config = dict(
    spec_augment=False,
    beta2=0.999,
    precondition_frequency=50,
    max_grad_norm=5.0,
    batch_size=512,
    final_lr_fraction=0,
    warmup_steps=230,
)
Rows from block 2 of a small sound classifier, named by matrix and row number. Each number is 128 + 32 x the weight over its row's rms, rounded and kept within 0 to 255. All counts start at 0. Numbers have three digits each.
After each channel's rows are labels from the 100 clips, of 14848, where the channel reaches its highest value: "responds to" is what is common among them. Only what is clearly more common there than usual is listed. The data: short read English sentences (LibriTTS-R). In brackets: how many of the 100.
# c30: last pointwise conv (model.blocks.2.c3.0.weight, 128x128x1), inputs 0-127

c30.43:076124107114140130137119216151100144122147126160174102127165177116173156097114158149210148114108134119132130191153158139090129139086116184129172177127123141132139137150151163141144091107147087163133137114118206179117112127102108133116148113137089143105130156151099129103075092105109149097088255104117137119172094078151097118117100055137130120083115064172109092091154117104106113152164
responds to: voice: male (99)

c30.84:135162121082122142184129117118114128140123111162156160146174127101156085121104121140135116169131153174161105124178168120168100154176138114154084073129141152126181150185114143133145159192105191121128143120140090074184138084138122122138162150145128143132084097128095166109110069150076092142175145243129108135106131146130113112162145162086081169121179155092095133104128139108193097073211
responds to: voice: male (100)

c30.59:121158044124139090115153094116135099162141147150125152088151126078178152131137145127146098130175128131144136098144101126186178147170121144109140096178127165127116095078157085086120133131155155097130147160194088168070125180119136131126094160098105025163107116171172125152128164135121155148142126117183158103200142109110087110071119093143090079147176201176144137149093096089103153169138
responds to: voice: female (96)

c30.19:140119124095076087133126176152165111113154135126191135154128171179115142148111071131168157167141097139145140117124113104108163135089064087131144122107125122161130115085143162157177199188093130062123092074102091181155147107113157173106059114095121098136141194125127104146124123087100120177093198121103174114109116109133133180196165097129133126162136116104118106066079124133181150095188
responds to: voice: male (100)

c30.0:144171128155129164072146123170114171091134172129111110120093108082093111105180112101088105087144100141111115167126103154147138118070125147148122138132121114133119088160074077103147072190136091121092088134137190134177137104108156111202156088113116107113094097112123123102135101206111061119078171145169119107140115107080166130211144127124153130196176137166100081137146086079159150172089
responds to: voice: male (93)

c30.57:090125115101123107130106173173123090179119138159075142173146122115139124103153116047145164132085148150111119136156113147046085138123196194135091124122083133138125115075119093098183118100079074118120153145107124148128100146111124108144183100118086129162128108153101177166150138125178166099136201205171154159063178186147137079132111098167090121081122094075115160143124144145141151125134
responds to: voice: male (98)

c30.13:165116144149137075084108110081157097129103120125110156173134124112131127103114138151078149102069122071194121197112159148107149117089073090115156155150122127089150167129223133133111129049127167088127088104192130090135152184098240113165115072145148144194142101161113134134098106129106114184118154135116111159134114114103115103145199164131136146081125136128136130167147144083118102126146
responds to: voice: male (96)

c30.115:119147118168139165091195153150116107065141143107136120201159110130082131172104126126118091112147128163176143167076112154120186123136164102098144124142085141096109095116088115146148149111130114101206166159178109206122119061120129140112106124159115147191092134137127141185123089118131148080203108171061076116163102177138108150124148116096108096138081133186067110121114120094103087088101
responds to: voice: female (94)

c30.127:050175097112165105135146106133158192177122172135118139120108137182106145078157158151134139147114091160141100113080176130103155121152131181098141169129126113061157131187110073130133132125137154149155142138129117144102200129146180094189185153093119080120095119135112119111143099120130135110158069217109117100096143214153124104086123125080156146093168156122130165169120084165122174177155
responds to: voice: male (100)

c30.18:151147061132122102111095155172130145149143103130099151096109137150121117148132083144105123146110085159145151115110119148172132133187125158110074133179147099113084149161125122152090118159079183064074059120148136138148160115149136111127114133106138075091047133087101205156122093125111144162095104144083202152121158162197082124154122114139141141154111128129176131092101194157183152095217
responds to: voice: male (100)

c30.64:080105106102145132129085102165205121154156095059124130149086099115079084106145144129072138123213098147124157138093118110090147164110114100144134051093143122169179159163118123088115160131144140123137090139124108086135133113093178124146156130078109079110099082118116109113161173153147097150137122183197098121114094167115205170156125096128106108193143174135103134206137131140124066148145
responds to: voice: male (97)

c30.123:150129085075162051091136150119059126130125168109127163089075132123180156106171156147139171142130131185149129172138150185118121152105157171127095091101134156137143137194076171158080140132154100115102180131125096093122114127121091106133101097112160130109111087111130179116125117156137112190098161099119027135096064158087098142073174161163167098159201112124134105133138121117099093160130
responds to: voice: male (100)

c30.81:135143125097187178159099159110168109147135126129178125137121128147121125106113121129080165134150116143010150181111116115098213147134120119125112143097135115158134130100138080101121124111118165152121122113135086058158129134045091130088047145119200103077171103076105142100124086135177129145127119122083120063158148134140110171095117132126136194153140071113152146128116192175125175103117
responds to: voice: male (94)

c30.89:084206151144145170118139112106055114157198144129092158146149099149159119138082091119149155109135118114098119119136154093143141119170130116073182143114143108118132105088120134096101141107094055124135193160091139176080117193095176147140113147152099124163176134144175204132130153126163108178157153146131125110165093091113157154106109089125150127201181126129119072114174148169153181157062
responds to: voice: female (95)

c30.39:168123179168163172115099182108116170095145120104145085157063163140118124150131173080106069104140120125086102137176093112111097137186130150133189134119104104147091151123128139064099150150102157128150102173145090134121118063087133181144159144179111067139177110104151097123103142180122132145135199142199098120111160141138104121164084075130123082124101155126121134094108214104195103122152
responds to: voice: male (98)

c30.68:145104186162102117153151170079097144148162094134122147114125167165123104168137137151130130152111143088101072104050114125125107161121131102147101122132132099076063135113143122119173166091144168073165094127079163100220058106103133135079075135139145075107146130152108109147126109160111150139155159183148150112128182149138150138068128058169102141174113101121171147112093193121177170087173
responds to: voice: male (96)

c30.75:169131119158115186092128128144148158124094091077074082076090086147094075093144156197135149152157168116098191161109151153132109083064110100192139110120201114110141136112135157105110039094114187136166142119115163161111152117157107113172096121117106097106124123152148075179106095089156084137130198158116155135153074175151126137121132096096149141159152119144068126098112127139173114132168
responds to: voice: male (100)

c30.80:132123109178152097120110114169150177144089133118130112112152115179112104152083135089113153157148066111105083074134093172153139158121218171144145134133080154108076110146106140165123101117082102122187141141091182116106126127098130116181117133123143181154049070108073129146126159164218205156181113093123132106201119167121119147164154141151126149127145108148147157124182093100112105148106
responds to: voice: female (96)

c30.23:155148094120134105150124130153123082130100130099097090162103130103146097205067135181136110108088095092155170186110137102132118143188106118153110141130079096131132197134146145134118084133184117108079133109171088133125144148109080113146145125134124139104148133227067097128105099133109192150161076122120124147177214159152154139117141117131117110123109108184155158100067199133077092110190
responds to: voice: male (98)

c30.12:133197153118098153085195117138148147106081087127140196147208083165105160114129148127156121146159125134164073125186141119128125211135149067075088109088125124140147106140140124143131123151094117102116121125166146137126138125073117155164143143183135138168071151158072142186162145129095076114143134166104153112096120123119173163134136140079117118151183177086187086072149084130103127188164
responds to: voice: male (98)

c30.54:077147104066094065139119160128131155163132100094153068108063142113158101146161117188168129133154085133135120148136137076139156073175159140142137163122116151132134148113127105088142154131114098192163133123096110192113068106091128153164159106175133094163098152120116116110090145096106135161134159198158128104151158159095078156129169088122190127149126084045122109131108079165113135223123
responds to: voice: male (99)

c30.96:153158128129155188072118149156128078120140163171130121117155111139108083122097172086135166077171075144102081153169167114128141099146155096158097097168106118143118138106169117112147138121050144110181159125099166179139118135089162135179077148115076091087107167106140153123147172091168161118128166192106153151112210141095162095147203114152101144128124058069141147096124116106122094163162
responds to: voice: male (100)

c30.28:112169126108144094119103139099180142145100134196143077085106187157193172089053142070162096069119102117118083101130167128075134124122171180132137130079134151139109124137173119087157144158129181106125165102130152132167116207126184056112117107135131095162153078096107070169111140113116134133098131071132136180123100127086142093147143126141113123140078106115116133139127102167173158201093
responds to: voice: male (95)

c30.10:119100135121066130138123122130141156134128123160136181102101085118135156164119080143124090150137105160138102123094110110127138193116080090120145141102102158080171079200123123172147075157145084118137126101094109101175170092138068067127130186111106106120135108123133059102142090119095157051121180116175110104145093090101074169106187093190147086157106145131052152158144082089116165130128
responds to: voice: male (98)

c30.52:062138137161117120190122153141109154141152112122150114127090121070123088133111147127089144093113106119075071102121111066117111214173097089111108166137185189136109083114122085179147124139162142137173117082113147099113094101085121066139100162074146110091136155023090124133111163112105144114079090143106150118101140106141144128145108075137174169090123130147179104089076125172122124072123
responds to: voice: male (74)

c30.103:109138117119160129129133132095167147100205111135122170107139152157137112154152087123115102125168112128148109129159121164143127078131107174160150149162129159142097114105177086109090111164121167116164133155169183208112099162217132107057074129108134063110133102178083114089163105186127217110095123086078102083126127191100166123152095152096107184109132086137110135117156093102108124108089
responds to: voice: female (93)

c30.48:099111059131096131166127116113131143145157170160083156098183088169102152086158097222154168125071100143146147114133189138094154117170154117113097172088136136126128120144143125175091113128123128127167187115201148089132146125156094092107140120138132147149102134187114130166187112050121130113137147126093141112080084174110095137135152124074081171139105101159116083102130128123169229156110
responds to: voice: male (100)

c30.74:200066099150107142200148118109133110130104142146083110110174104083105142108116146149163101108106124102119111137145114116160120199132077158110115090163142096059124166142073146158102138173084128130140101157110142167141102115085109186153133079126083149194095181196123150132102139131096095172084127133117087193108212104109096078158146076111174132136099131155094126163094113112147159169124
responds to: voice: male (92)

c30.87:144122055133166113197141096113112140092106139105136148094165174161147154098099107175182123101120108081141081094134081110164093140123161156137118140092139110097106137090073102187079093113082095143118168140146128094132123149071099119172128115135190080105115190137146111087068127141113142172099190084096164093100111128106116117092111085071157136085132062081126156186139138103122074095140
responds to: voice: male (81)

c30.34:148108092127124128102173138097160145127121128143141070078142115142091109115136159149083100113137133104069104122110064113090139163115105117143092128146084145114132144195153091184158135099078149169152126101172110090144171099153094049129125147151211077119156110134104146170148124090174093162140140096099099222151146092130167061138154087093106150178095131170152086125117106096116104194162
responds to: voice: male (74)

c30.82:144091138093164126191114133127126087121155103176167145176145137126098130121135098142117126144146119125118169120122126126100086123104055104219144129162092188186096138141139118114113108095214145107104139199125139229194127080145150110155117204107107109096146098141120100150182109141086150132115148095133163111137163102126105137103127152102038136119111145147132177097085096126102148171079
responds to: voice: female (92)

c30.17:153152092113102126199166093104129122162108160119102179087109112150102088127148132151173118157094156145111169143136149028128123147213129159099087134123128072065076153178103127130112135119145050118097097135170078121167144100142083092143101124151184149150172093117086103114141136154118086162164197115093135065157126186121107186086143099153115152136124117155107126171127168126141157114144
responds to: voice: male (100)

c30.29:096138111162117084077141177104125137124126128102061120176110124158133113145123134091131125092094186145122092129117132152148158163153157116098094100192164103049149115058133090085104130186165140113077142100180102178112186123215092142125142141144136161232105142119138119124082152117144100103107104102075162173168124145093142133097174112086107183118115110164110136113070137092139128157116
responds to: voice: female (98)

c30.77:158118121141147141111169150144130115145137130140112174175123140120145083105148097108121128084137167131128181111116071106077148079050153126142156126129164189094150156168190140084123076054128131139091159162111104095127145178120166097095126128143136207067157090154117127131128122109118112133113110192139118111102094216113097125157149150085092137147103164111165118135097165213164075154063
responds to: voice: male (84)

c30.55:102120102085110129146134190140111119123170103225114163173092168183120150141129147141156120159150109132131205150149063139133083085151092094102090070136103109150129144135151154127199129139095092116141115106117112114164142052071098127169112133174130110153120171088066156108134112154102151120155114114148093111154153191111108090142178098168121096172104079173159102187152151154089163142159
responds to: voice: male (100); the word "was" (30)

c30.49:113139157083155082117153130114083171137139131106089174117093098138158169132172091215110120162075132096091152093078112095063102136085162119170083094164152117116125134119128089097070161099133128095144146172122140144126080127109128112124094152063116140091150144174107115170087162154121117109226165073096141151158201140177142147120083172169079147143119117173153164100102138136160136133115
responds to: voice: male (85)

c30.114:133120089119122096111120086174124085140125114087119122121127144121135166136163160160111108138169146101157111124127103173105091137157160164181107118066141160161142138155113090174099169143162069112123148141177132093211200120132122144092143122063092176165159123171093116114115160151088050052121149097128100181121213115088119086109124150150130128109091206104139116136081117164177098109114
responds to: voice: male (89)

c30.27:121123074149154121179129141136163125120120114105066160190150115130148096161131133201084118077146148122216143135126081157138070134120125081068119121118148110141133094159183155109143097110140125125118070144141092108123152152130097122155102102113084149094122095137109064143081140162173153096091131101094171108136120159118179171123182117164195158143070122165145159159238093110149109098123
responds to: voice: male (100)

c30.116:104128111064200141093073105155085121141126142138142198126154141188139124086193114110099060143044117066139124123078199134072095147157127117122087148105131153096167073137101111107129136085112195139142050056119121147167131142138128110174126127121125079140124121133106117136134138120098124087140159104077179125070157150123074162131109153113077117119126147155127119138096118095171098151157
responds to: voice: male (99)

c30.37:154147175141109115163116118128123089124154111154135135127148094100148095126146147153153171113107090146091129153102079102099113153170155117109143113076175104079105145167162154157083202104201124142177118146125131079120139223106141101196169107132094098090093103172136152141100063139171136156167150113101109162141143099119177107161161172205119101135108133172147119167093079097115063068127
responds to: voice: male (100)

c30.102:154129166125165196172166093087097153142118212151190110086160097084080106130158151106122178129149113155091155198141118114069134131170129088103149107127110075075134123184095096080110127136112115160149106148125127100141178163156127123203105082129102088129163073107117136115133129155152128141112172138071139095106095136068087139115195125172129128107130179178119087171099086111142124129161
responds to: voice: male (100)

c30.46:157096179171147124100128131110080168097082092149102171093137127110131183121120147114161044069127162140172119071093146129122112148131129133147120095086122142144137134162137171060062133113149173189191132106167105094098151118142091167107163183152128117137141167060147100136147077145160154138089187160138095110134181133165113096103054115134194122082133098103108141115183138109136108140099
responds to: voice: male (95)

c30.120:136128151113082146112109107145129163176110153191146226160167154100133169073117095107122124151145146131164161093134128154099126119162147153112110075136105118133063128117095068125117113116086149156139132058093128150089112098078139255116156093067177124108138198145135119157089128132116146138128131073100162120113179105091130149139121144089104098124121112088097165102131130182095152153141
responds to: voice: male (93)

c30.110:130150114096173149075144089116153113140129145137137138117141118113115182144104142142180083071129174203147154119122114159119110096112149221096078125071141132100092200104168114153161127094151097145110119113123158114103211129157114089147177156086084138088152140077140123116126101136144098093132086062165169122146145075139145149067122144135182107061082090095145106146130062147141170136149
responds to: voice: male (98)

c30.61:096101148148141121109154106129133083148115118124201080141098153104123120083115117156118169105166167107146105116103112110133178149082135145194134075160199126140147166080144142092117057155137102160199146162112125149164124127085124098132111130185174077098210100145084046154135124139137131077094147170128133051174140124173104078091060122103141121129116080157155139112152128156134110119102
responds to: voice: female (92)

c30.121:146150124124101085139098098094156162161138126104070150119118157121135162165136163105107130105130175111114145134143148160117134127164138097136140099104096170140079131137203102130195143109148153151106134128132041093091077110108086104101133119037198130094111081090113122148134127161076118095198147115154084109098126090127117134138167160099211133095100172116119091146133145171188217119093
responds to: voice: male (100)

c30.107:156168112097117133146124139126151124106101098110112089113190123149140174087106110116132100185171148112119110088075098107108095129172136094167122225152161127069162156131128133168204091126148145153093177179142133128155107144132057116162123111128140126102204082152117146106114165156099078187121157174144090137179165142122121154127102070136106155196116186125120134107176173103125082089097
responds to: voice: female (84)

c30.50:167221129141100142126125153125139183140133082148137141119123085067139126068183145125071146117101070068108134149179122132156140107176090123116132103103131126106092149148149103089096162183112092171120148097101151160172128162118121179165143165135060113164087095123107105128152150117056095073103197088151172143166160123185104200104090140132103141123116131124131118160136102169119131191135
responds to: voice: male (92)

c30.83:111185090142125085093130131134165161121145143114126132177127145145090126153127122175146114162097072073093117164142085139080137147165090084128157119133104060120148095135167129155181129098111077110176117081099130160120152111144163105071047140124093161056118113140163109140096187145129173085178146121149081117121209137183085083169139121148127130131116123100188189151089164155179129138115
responds to: voice: male (98)

c30.109:084092143129175136139127108133088141122148136227145072145141117106161156136117145141128083125132098163101104126169108088110144102153156202107148095150132117179097164126111110089083148149110145150120098123104142148118103125121119111165214109135088146099168112108202090172105098099086141135086169223063137114120169148164071143094121117135168118131152208093135107138091091165112122152188
responds to: voice: male (92)

c30.92:153111149203127192167040130105084157152216116105119118118093142141116165125116138118120155085153102156098107127139176153143127092105114117133156210089108115095089158139104129185126083182117115150112139150162152138101067202156121099155161117094112165146190112108122174098116136177173155146173115113181088125088116150099139137164118150104104163140161134072151135095180125182154114136101
responds to: voice: female (99)

c30.78:115098169125098075159136126088081143096109180135131171163178113135169111108173161105112163107131131181144108144126188112160096136083122139147125178132035162115078119113070134134091138085137151151130114172122103143139163104117085140077134169165108140082078177103129152141049126077164102102094141133143179174115142134096096107073156128142081110116188096110119146106150110137154150224130
responds to: voice: male (91)

c30.1:109147124116156110190157138194173044092088122091117146094144137114101159104130114120173153113122102162129096074075136129158153146179168117084123128090187090118078166103086137185117184175092150118133126101135141079098119131098107111123202087123126137113076110155117129201146086176116155102069097122135121113080070151096162121088097152147125133101132130186132177125077146128127105072135
responds to: voice: male (90)

c30.76:118125146125181134117135164099149131128150152128136137141178127123147169149164138189124062111119071116126095103139148109134117136128114112106124110091116138108184139172167092126184144110142097118137109141097154161156080138148169124180089102113192088107130096158099177083134165111107137156053129106151099076087107095127162186158137108104106222132124123229148145148217144185154070141122
responds to: voice: male (76)

c30.40:247127097142120146108113157137148145099101157084130144141111148115142150153188101145125139134115120074141082109131085189139175141136166142120171060130129146067070126158138170156152166109099085098067154101155117182127154092093085127192089124215128135108114117092090168134170134140089080119131119082114097139120143139131124119162108102076089122144100119111108080173090099138154175147083
responds to: voice: female (88)

c30.3:096150133120138124214133142151184120137096137165146196113108192156104119147149147121149085183168206172132167140062090121117133121132107111076144099098079078120152142128134112094208108146125092104111076138083110151138135145114134150132060163188131126159147122117117154179090092137164151071118215133156138127097125133165134149076168143113215133157121096144119142127103157146136138097149
responds to: voice: male (100)

c30.65:102180090091123118153128135120133118161116085081106101143106128099137153149113114145133159115136159180089131178101162087123144157118118128144070139186149081072118136106080122111138143130122160175131138124185168172135139124124066127174129132091060147137106145102136154122128172173111101085149187147110152119162109235085113226077118110115150099122121117168098133239145145166124124113114
responds to: voice: male (98)

c30.93:103168138112174140082144166096090139110129192168061134085078138099092213114158133128195083118106132081117135184105159131136188119166170116116139080135129153081112109174130184134104097124161098130093108164118104161169139176120131159154121109106144164139120155116129135131088124155136145110139125123175086214107107159059120145179108117137126095148114061112164116128111078153192153182102
responds to: voice: male (100)