config = dict(
    kernel_size=3,
    stem='single',
    beta2=0.999,
)
Rows from block 4 of a small sound classifier, named by matrix and row number. Each number is 128 + 32 x the weight over its row's rms, rounded and kept within 0 to 255. All counts start at 0. Numbers have three digits each.
Before each channel's rows are labels from the 100 clips, of 14848, where the channel reaches its highest value: "responds to" is what is common among them. Only what is clearly more common there than usual is listed. The data: short read English sentences (LibriTTS-R).
# c30: last pointwise conv (model.blocks.4.c3.0.weight, 128x128x1), inputs 0-127

responds to: voice: female
c30.62:106204126194084114136167146133166132180117074146092138151075176132109118164068096114146133121149112087084164142095086176163111113167105161117134151152172125067128094213120139198181123135152157145125129145134070095112145120157146166070106154131168159087165115119103126094100125153148106125133171097167102128156121145154193139140118149114124117101118175066170102134138074138144061113169

responds to: voice: male
c30.65:125078162132145143121143202138115126138161155130208123075166095065120126123126113104069168121121128127144116077166122151059152082162128124110107161120148161079150120165162068136107137119118159170109153150150165084137151111210161121150072135121133099114077145128131118124072097104183131186091152103066064134136093063164121169153109126167115105113115181105120164072145135108151120113174

responds to: voice: female
c30.74:074116152100095149121110124124106134106104099152163107109175069084102138150218134111101155142120135084075070093147092112128138153118130149105118074082108151172112076101126132118138100213097139106134174129154059121107085115132122083158127128100166112148169050166164158134167126185147087146133165127104091145114102094131113098154161103177192154098119132126072104173109127091064089108154

responds to: voice: male
c30.17:143088130147167149112138216154140132178169102106158102170167117089124181148166102130161073146143161124165124078143105118124026116076196089126139166065118189131152127109122166133142148179170139131131161121130145106120127128102119137160116118100128157142136152152138135167171105094085117137147158124093147101123119141157110149157085134144108112120212172120106072116137124125166046223136

responds to: voice: female
c30.29:087130122140084138164165126094091120097096132145147083180130095104114128153142081143141099095109099132077098105094102087109121128128118098136200150152098108168156169196158119211140060085138146095168122180151164094089162106127130128106108142149186129115199136136097125075111163124139099148111142150144125156105128213098165130092087131092164166136106149082102138175113107122190073130058

responds to: voice: male
c30.114:118071093128111090156109129117141147093111137091130109114189144099163137157133091150128158146176132181135164067144137066109169135134099126119119096126159137137122121185102095136046227130108178125149138127144105088086078158138156157139143124108093179111079160080129089140196156101142089119152082152170157134097110161141219150107107151135140087122143101173124095106100044126164110130154

responds to: voice: male
c30.38:111156071189097140097080109130148178138196128147149137149112105143124197227126141129184075113148089139088095115134085109126163108098184184136123093143140181162112165121075121119135133127146134142104105145177136140115172095068148133103123150118152140131060121098184146137177148104107127097053072108121078112126147114119116108139089143136156162070081164107096094090089116156133132120073

responds to: voice: male
c30.35:151125161151130061142133122100145089180109126111126153151129081159133204094053092106191146092139103047085052064128106119148072173095096117119118071122156203143122111094129123128113134140096185120164102138119131128100131142166136115162117109116156138113115175155158133122120087131195107116079147073180091138144122130140102115165089180091184124096117116117177139117084093162104122156150

responds to: voice: male
c30.125:118126160124164064095143108088116181129135095149106131084141080127142137184146120164117094196131155144095176123168130176199132123205105086170121120144093144119102129161181135136158142156171125179092110133110128072120050113099097131133096149116189072127118130126093136142122172170087123167120130168160146128091127170118199103196166117094117113173126101171152153115068130167104159159100

responds to: voice: female
c30.93:136148080159134099172119128162142134113132101129099171123156161202132119137130088153159132108186086067131158144132148123077149062161171111176079179143078147081119148119094057121127133136160120138107077128109099216116120135116139151135126106159197077076100138085109116111119109096128148171167177130100137155161184155133150131087157119139125183168195181140169114141149134110059149105112

responds to: voice: female
c30.115:095123157049135081134117106158154117095081158196108097131115196091114133122125170128134087115165124126146115088129062086145080119089126148143161146103151122181147107091177155165107146134173123111167180151116113193157116201161111165170128111144107125142151160094125133080153170117160092095084159111144080191123115119101130140167138192111139127133112150120105106233128128142161091142069

responds to: voice: male
c30.2:129112101138132065202174137089113146098103159084120128203119121124137112133108125153105120122110123140075092141112114143121091160063115123059076123152136091158089127092194163087128145096172117111102088111087125127108143146077178097087110117069161165134153135147165113185091137106104173157065124084144125171153115096176169101152105145114156092132158135089112041106096163082107129091164

responds to: voice: male; the word "of"
c30.43:164157085120168109104184144154183134121081120123212120106096133069152088155166104143091139154130105173107139151119116118165164102151124115197198124102204130109164142151120090159096144157114085146136136140113131119141085046136100132120194139113103133083136108117120110194072185150087166093099119173181124110195143074092142131134142141149092090099116076113124105128121152133119153134071

responds to: voice: male
c30.68:172180129108104123118125143102113151039078190120108132132106154124132150125115092196108159091136122110117090129164111202113125111142151144097052104142136168138123069101155121142146127100107139162174114161177088106153164133096189080095113158184078145169123152139173127145170090049063150111078128117102109067113112116161141099108143124087147144114150146130165080082108182103154087117132

responds to: voice: female
c30.14:195173097089120107134113076139102112143161102129127091124116119150145128161103143083145107139083109102098147081107114127133120125109160022138097183155090136117080175199112173181152152121154092132184138151117207068122115096120152142165130144130195153136130143181066183127139157094097139181160100153141133087112108130145139181108126129114085092148124103142188115163147072183152141132110

responds to: voice: male
c30.15:130154145125135092072109117189105137128111117085127078087167180102120119163156137079132165110076195158110157200117111124161204083111131150194147128045082144136110123156083157187114109121146100127166099113156146096112079134118092139182142090093108101154139074169135165160151069077146121099133094184116147129162152072103097137169124123093101151141106139130116181137125108144172108092142

responds to: voice: male
c30.72:137110101109154132140125105163160103152127171186157107115132178158152178152153147075148059093145116180119182170118124125193128135184083119119050100062172119087141141171113085071147143121139128108112133135166131128140155116140121126162134100146162080134125092140102092084106096123105131160130063205165152132152182111166098151129159161143177053092122115118171207106146091107143102137133

responds to: voice: male
c30.118:088087154152094149189117074153116083095145124112153148147080135119163135158128114149155104128172134131106162106108132135091106042119178093141121142086096183199144099165145184149128200128137102124171106134118115086099104091077115076106151126128118178129087105092105057158119155161092099137099133116156156117146124064105102107105085125112104138121180160146085146175104154192160090191170

responds to: voice: female
c30.11:094130059105127133141148059091120109161150177145115103144148138155099103105116130168122120108091140109132194143121137144151132107159138165130245076171105119172219123128113096120152163139125121108079156129142138067141109096138131084159083113132144117041195105122136145178123151112099156101174156144092064121107143087172152085140127114105102134116102111089159103099163124070097166098157

responds to: voice: female
c30.95:148158144080144117109124089069076149146098136137119120134096183134132116089132126106141140087171179093152066122151120127106135149110143134165187111120144131086159145088148091094141105172122111145133109109136143143105145238210146113178125091133187098132104109114124158139145189115116147108143197093074158138116065143068126153162161147104103192132129132191194163137104164151132134079085

responds to: voice: female
c30.27:162091073102096130149105101130149126147169153117093100156119158094111097129084134146089135162112158129125099133175140185114133102169170134101209150134093100107110107157109154181172155127133140178098161168111184074128116111158154116074123118036143124124158098093078164113125126120097138151123102159116107090037137172221140161183155104126161116108137093117144133143104139171113113140213

responds to: voice: male
c30.39:250088162133166161166130108106159142150069107089144125092146110158192102085099126182203125124151163090140101084164125175144104094104097141092138117153198191121121185089137093148131131130128117118115124146096123092103131122142142125089154164160143106136131121173094126138118115108145167167129137090151082082147153131093165161099151114106103142168087082196138139125209102139119097133172

responds to: voice: male
c30.81:187150086089176134103128131125190151152117104100099140065169095068108185156124085172092123107130133114130164145138113140146126109147161136113137158092165220089141181072101098121142154170146092135126145101115136100084104116134147110209139115086150171106089145160086153142117078152157138113102078099101137120084117143104088101176135125114146190143182158149122110067167126186138141202138

responds to: voice: male
c30.22:166097161119083101061148088157113141113161043089163180121134128101107104143089106147099124165135077180137155156117132105168089133131144089148089129132190164183176151104090082142120094106090149151084135149116143072189096116130136171060130093099125149123116127096202115140167134149140106191171115179113103167203115083182102120153123125136150121152155159102128116124082121101075124138110

responds to: voice: male
c30.119:171124110097116136156152109103130190100094130094108162134121114089185116153145086091125048116135153070144112120206084148137119117143159059132142139143131098172110178097131105082161147145121175127117093194130138126172111123134079108147117072123162089106160128078063126120101133155113159166169163158144131113108154103113184154105123152183100069126136110080192115090158145218152093155116

responds to: voice: male
c30.25:110156117120143171098117129163087112128075092100129156090040108157044145108168187120064128150093162207137096192119120183162137081139102083164121115136157138086132105153161128098099119159128107160150105143085161159113146132130154102105124125115127099113104086098087126161151120132135131143136068112155119109045092077175147105148137178134064136108146181172093137142144143160093143169079

responds to: voice: female
c30.77:085113110067140139133106157136145107100126065126160150120148161148133158086162125103090103101114135112112133116122106136077158115093175102087059137096113106105147074099153145080114152097095113128158158147149120078121135158166139103125089079082070115209094106127110152142103178111139106095146094158106125107149097159134167118135098070202132112110135128099109139248194092080131176104087

responds to: voice: male
c30.4:116145170093148141241149092148090111084133150097069077123102137174095099151153121114084054094160168111117122121034113129095097072108112128137118130153188113087161121088132069154095144118117165178125092085150122142100160151111177156119093111177104130096098097113078125154119110081105116107140105117170098147149095132130184120186146164169110111163108150160125114135136092137143176163101

responds to: voice: male
c30.19:171129143106161065089113177122145123122086136148164113093147110106112215164125116164161129113104132191131120124143193149124178196158146091160096094099121092123154114160149124088085094119189108149106089174104095063127170143041079119104181098133141115099111140075141170167135112090093125073150097120196106141136109097108113130074141098125138148131173169097090143164123147177135135108133

responds to: voice: female
c30.86:127090100103122158144167131109112102067159223121123061120138111099104154089090098098177079210146146159135126109141211134152108128134181154198092085120094130132170111104100164166108123141117140077125181118123121204123134123110089162132091118173134102119107149168164131095115074179121117133140160147112135216115187120099103139094192134120130103149144132092134154145122165164127159114142

responds to: voice: female
c30.82:141080160131178120151105133148127094105116146094154100127108136153152133151104092161034115165105131116108140151181172084114137053189138158117123113109069103111182158120109155144094100094123123191106165136119107156140083083148120105118145158133202133118128090159164204100158132115204152164134112166162103146122154120132142132157171060093102113142080117133202149143124164147087201150142

responds to: voice: male
c30.16:147096160148084101122114139102129096130065165147227112111087160138137079118138119185084134085191073123092127158141113142131139201183120132163136146104170148119133102199144163071127108059091128096129140112160179121078067115142100108141129095126166104140072126078123097182086110148089157120117124160140148167113106074120130079115063155140125130145126148125131143130183132149098179170135

responds to: voice: male
c30.26:115100158112106161148118160128098161154142112132175127124138151163141127146177133082135126111134133091149122115106193114206083128117140064168128088165157146130122188084101091131117109211111118130120138104086148085122140100179102110155141107156151126074069119186147144158199149199135146146174175067080113087111114152128190135162095194108097102147118112131079153078100100157136107184127

responds to: voice: male
c30.42:146062106134114100148136133107154166159098137065168133108172083164103116119108081177084126129115148124157143148139131116130112111075133139070077092132166129165122155141103102154140152112135160114130093129100163089093111161178110193161091120093131169098101132185136091119131101123151138083099178118176131098130163165180082117172126224088141169104138081168137110089126144167118087214189

responds to: voice: male
c30.13:128099183147144152109135143172137168101179138107089101123163204164200207161146144126130208066119149124097123148098098126094128109100108072085052132114127099176104132087134112092177182105129126161153071128186063116103124147139174110136100131158110111073099109140091137135124095129100114155112144114126155134163078127127133122085123100114124128155141113059089083146133093198127089130155

responds to: voice: female
c30.23:132136055103180201132171145094132112105222102111131117113114129113157183107098075137100141107201091106126126106130158136092146118121166156097206190143165173123093104114104179180126081175171129151120130135124127150070122094165126147102153093161153136175096152089162130143089114138094163097100108168138105171061144167128165106145113160079103215125112142151122149105135129119137120114130

responds to: voice: female
c30.49:135140146153133138125064155166120210130141171157143092107104126171105121125057122130157141103166129074148136166157114130130165134113146092143103171150120145122105191147119094094151129098069210135086073085159134155152142102139155130096122149086044100090116092115104159153124130108162136080142183181108127173132193105169137114115174088117157097200173145146134089109162088122149174164154

responds to: voice: female
c30.80:072127089099127149095122129122179093148136161156182165146150082136136129132143178128129181091148124126139152123188101108129097152094163074103149087144141121151208135127129135106116140125088136115139119082097149172223141125098142131197121142137075151121141130104143048198143130167106140080140121110168137076129154066205175135124123106200118077148184093100120176105133133117132165120111

responds to: voice: male
c30.120:128098155120141160122113169134150136132086136127136151111116159100108149151127101138118145174111129173145131113103154081165140145072158166061205140123116167098192213138111104085158153115084161132157071131089125169095136145116126131105132161115093118116141069137057196161113151144120159172098131076077137083170096152120110084156133185091191163195113079173130124183122147090098131143131

responds to: voice: female
c30.6:110068117122164071082149182141128148091075098151118116081117122193120131146145136125111106106124100128054151103070177150148075071128152188092120154139123138156147200131124164150180114115161133157089172113144125140147075097081137105174160124133159117132083135135123124110126144178132108100123131122136072166148096191122127171113073088162113107092158122095127069153127097124160125150237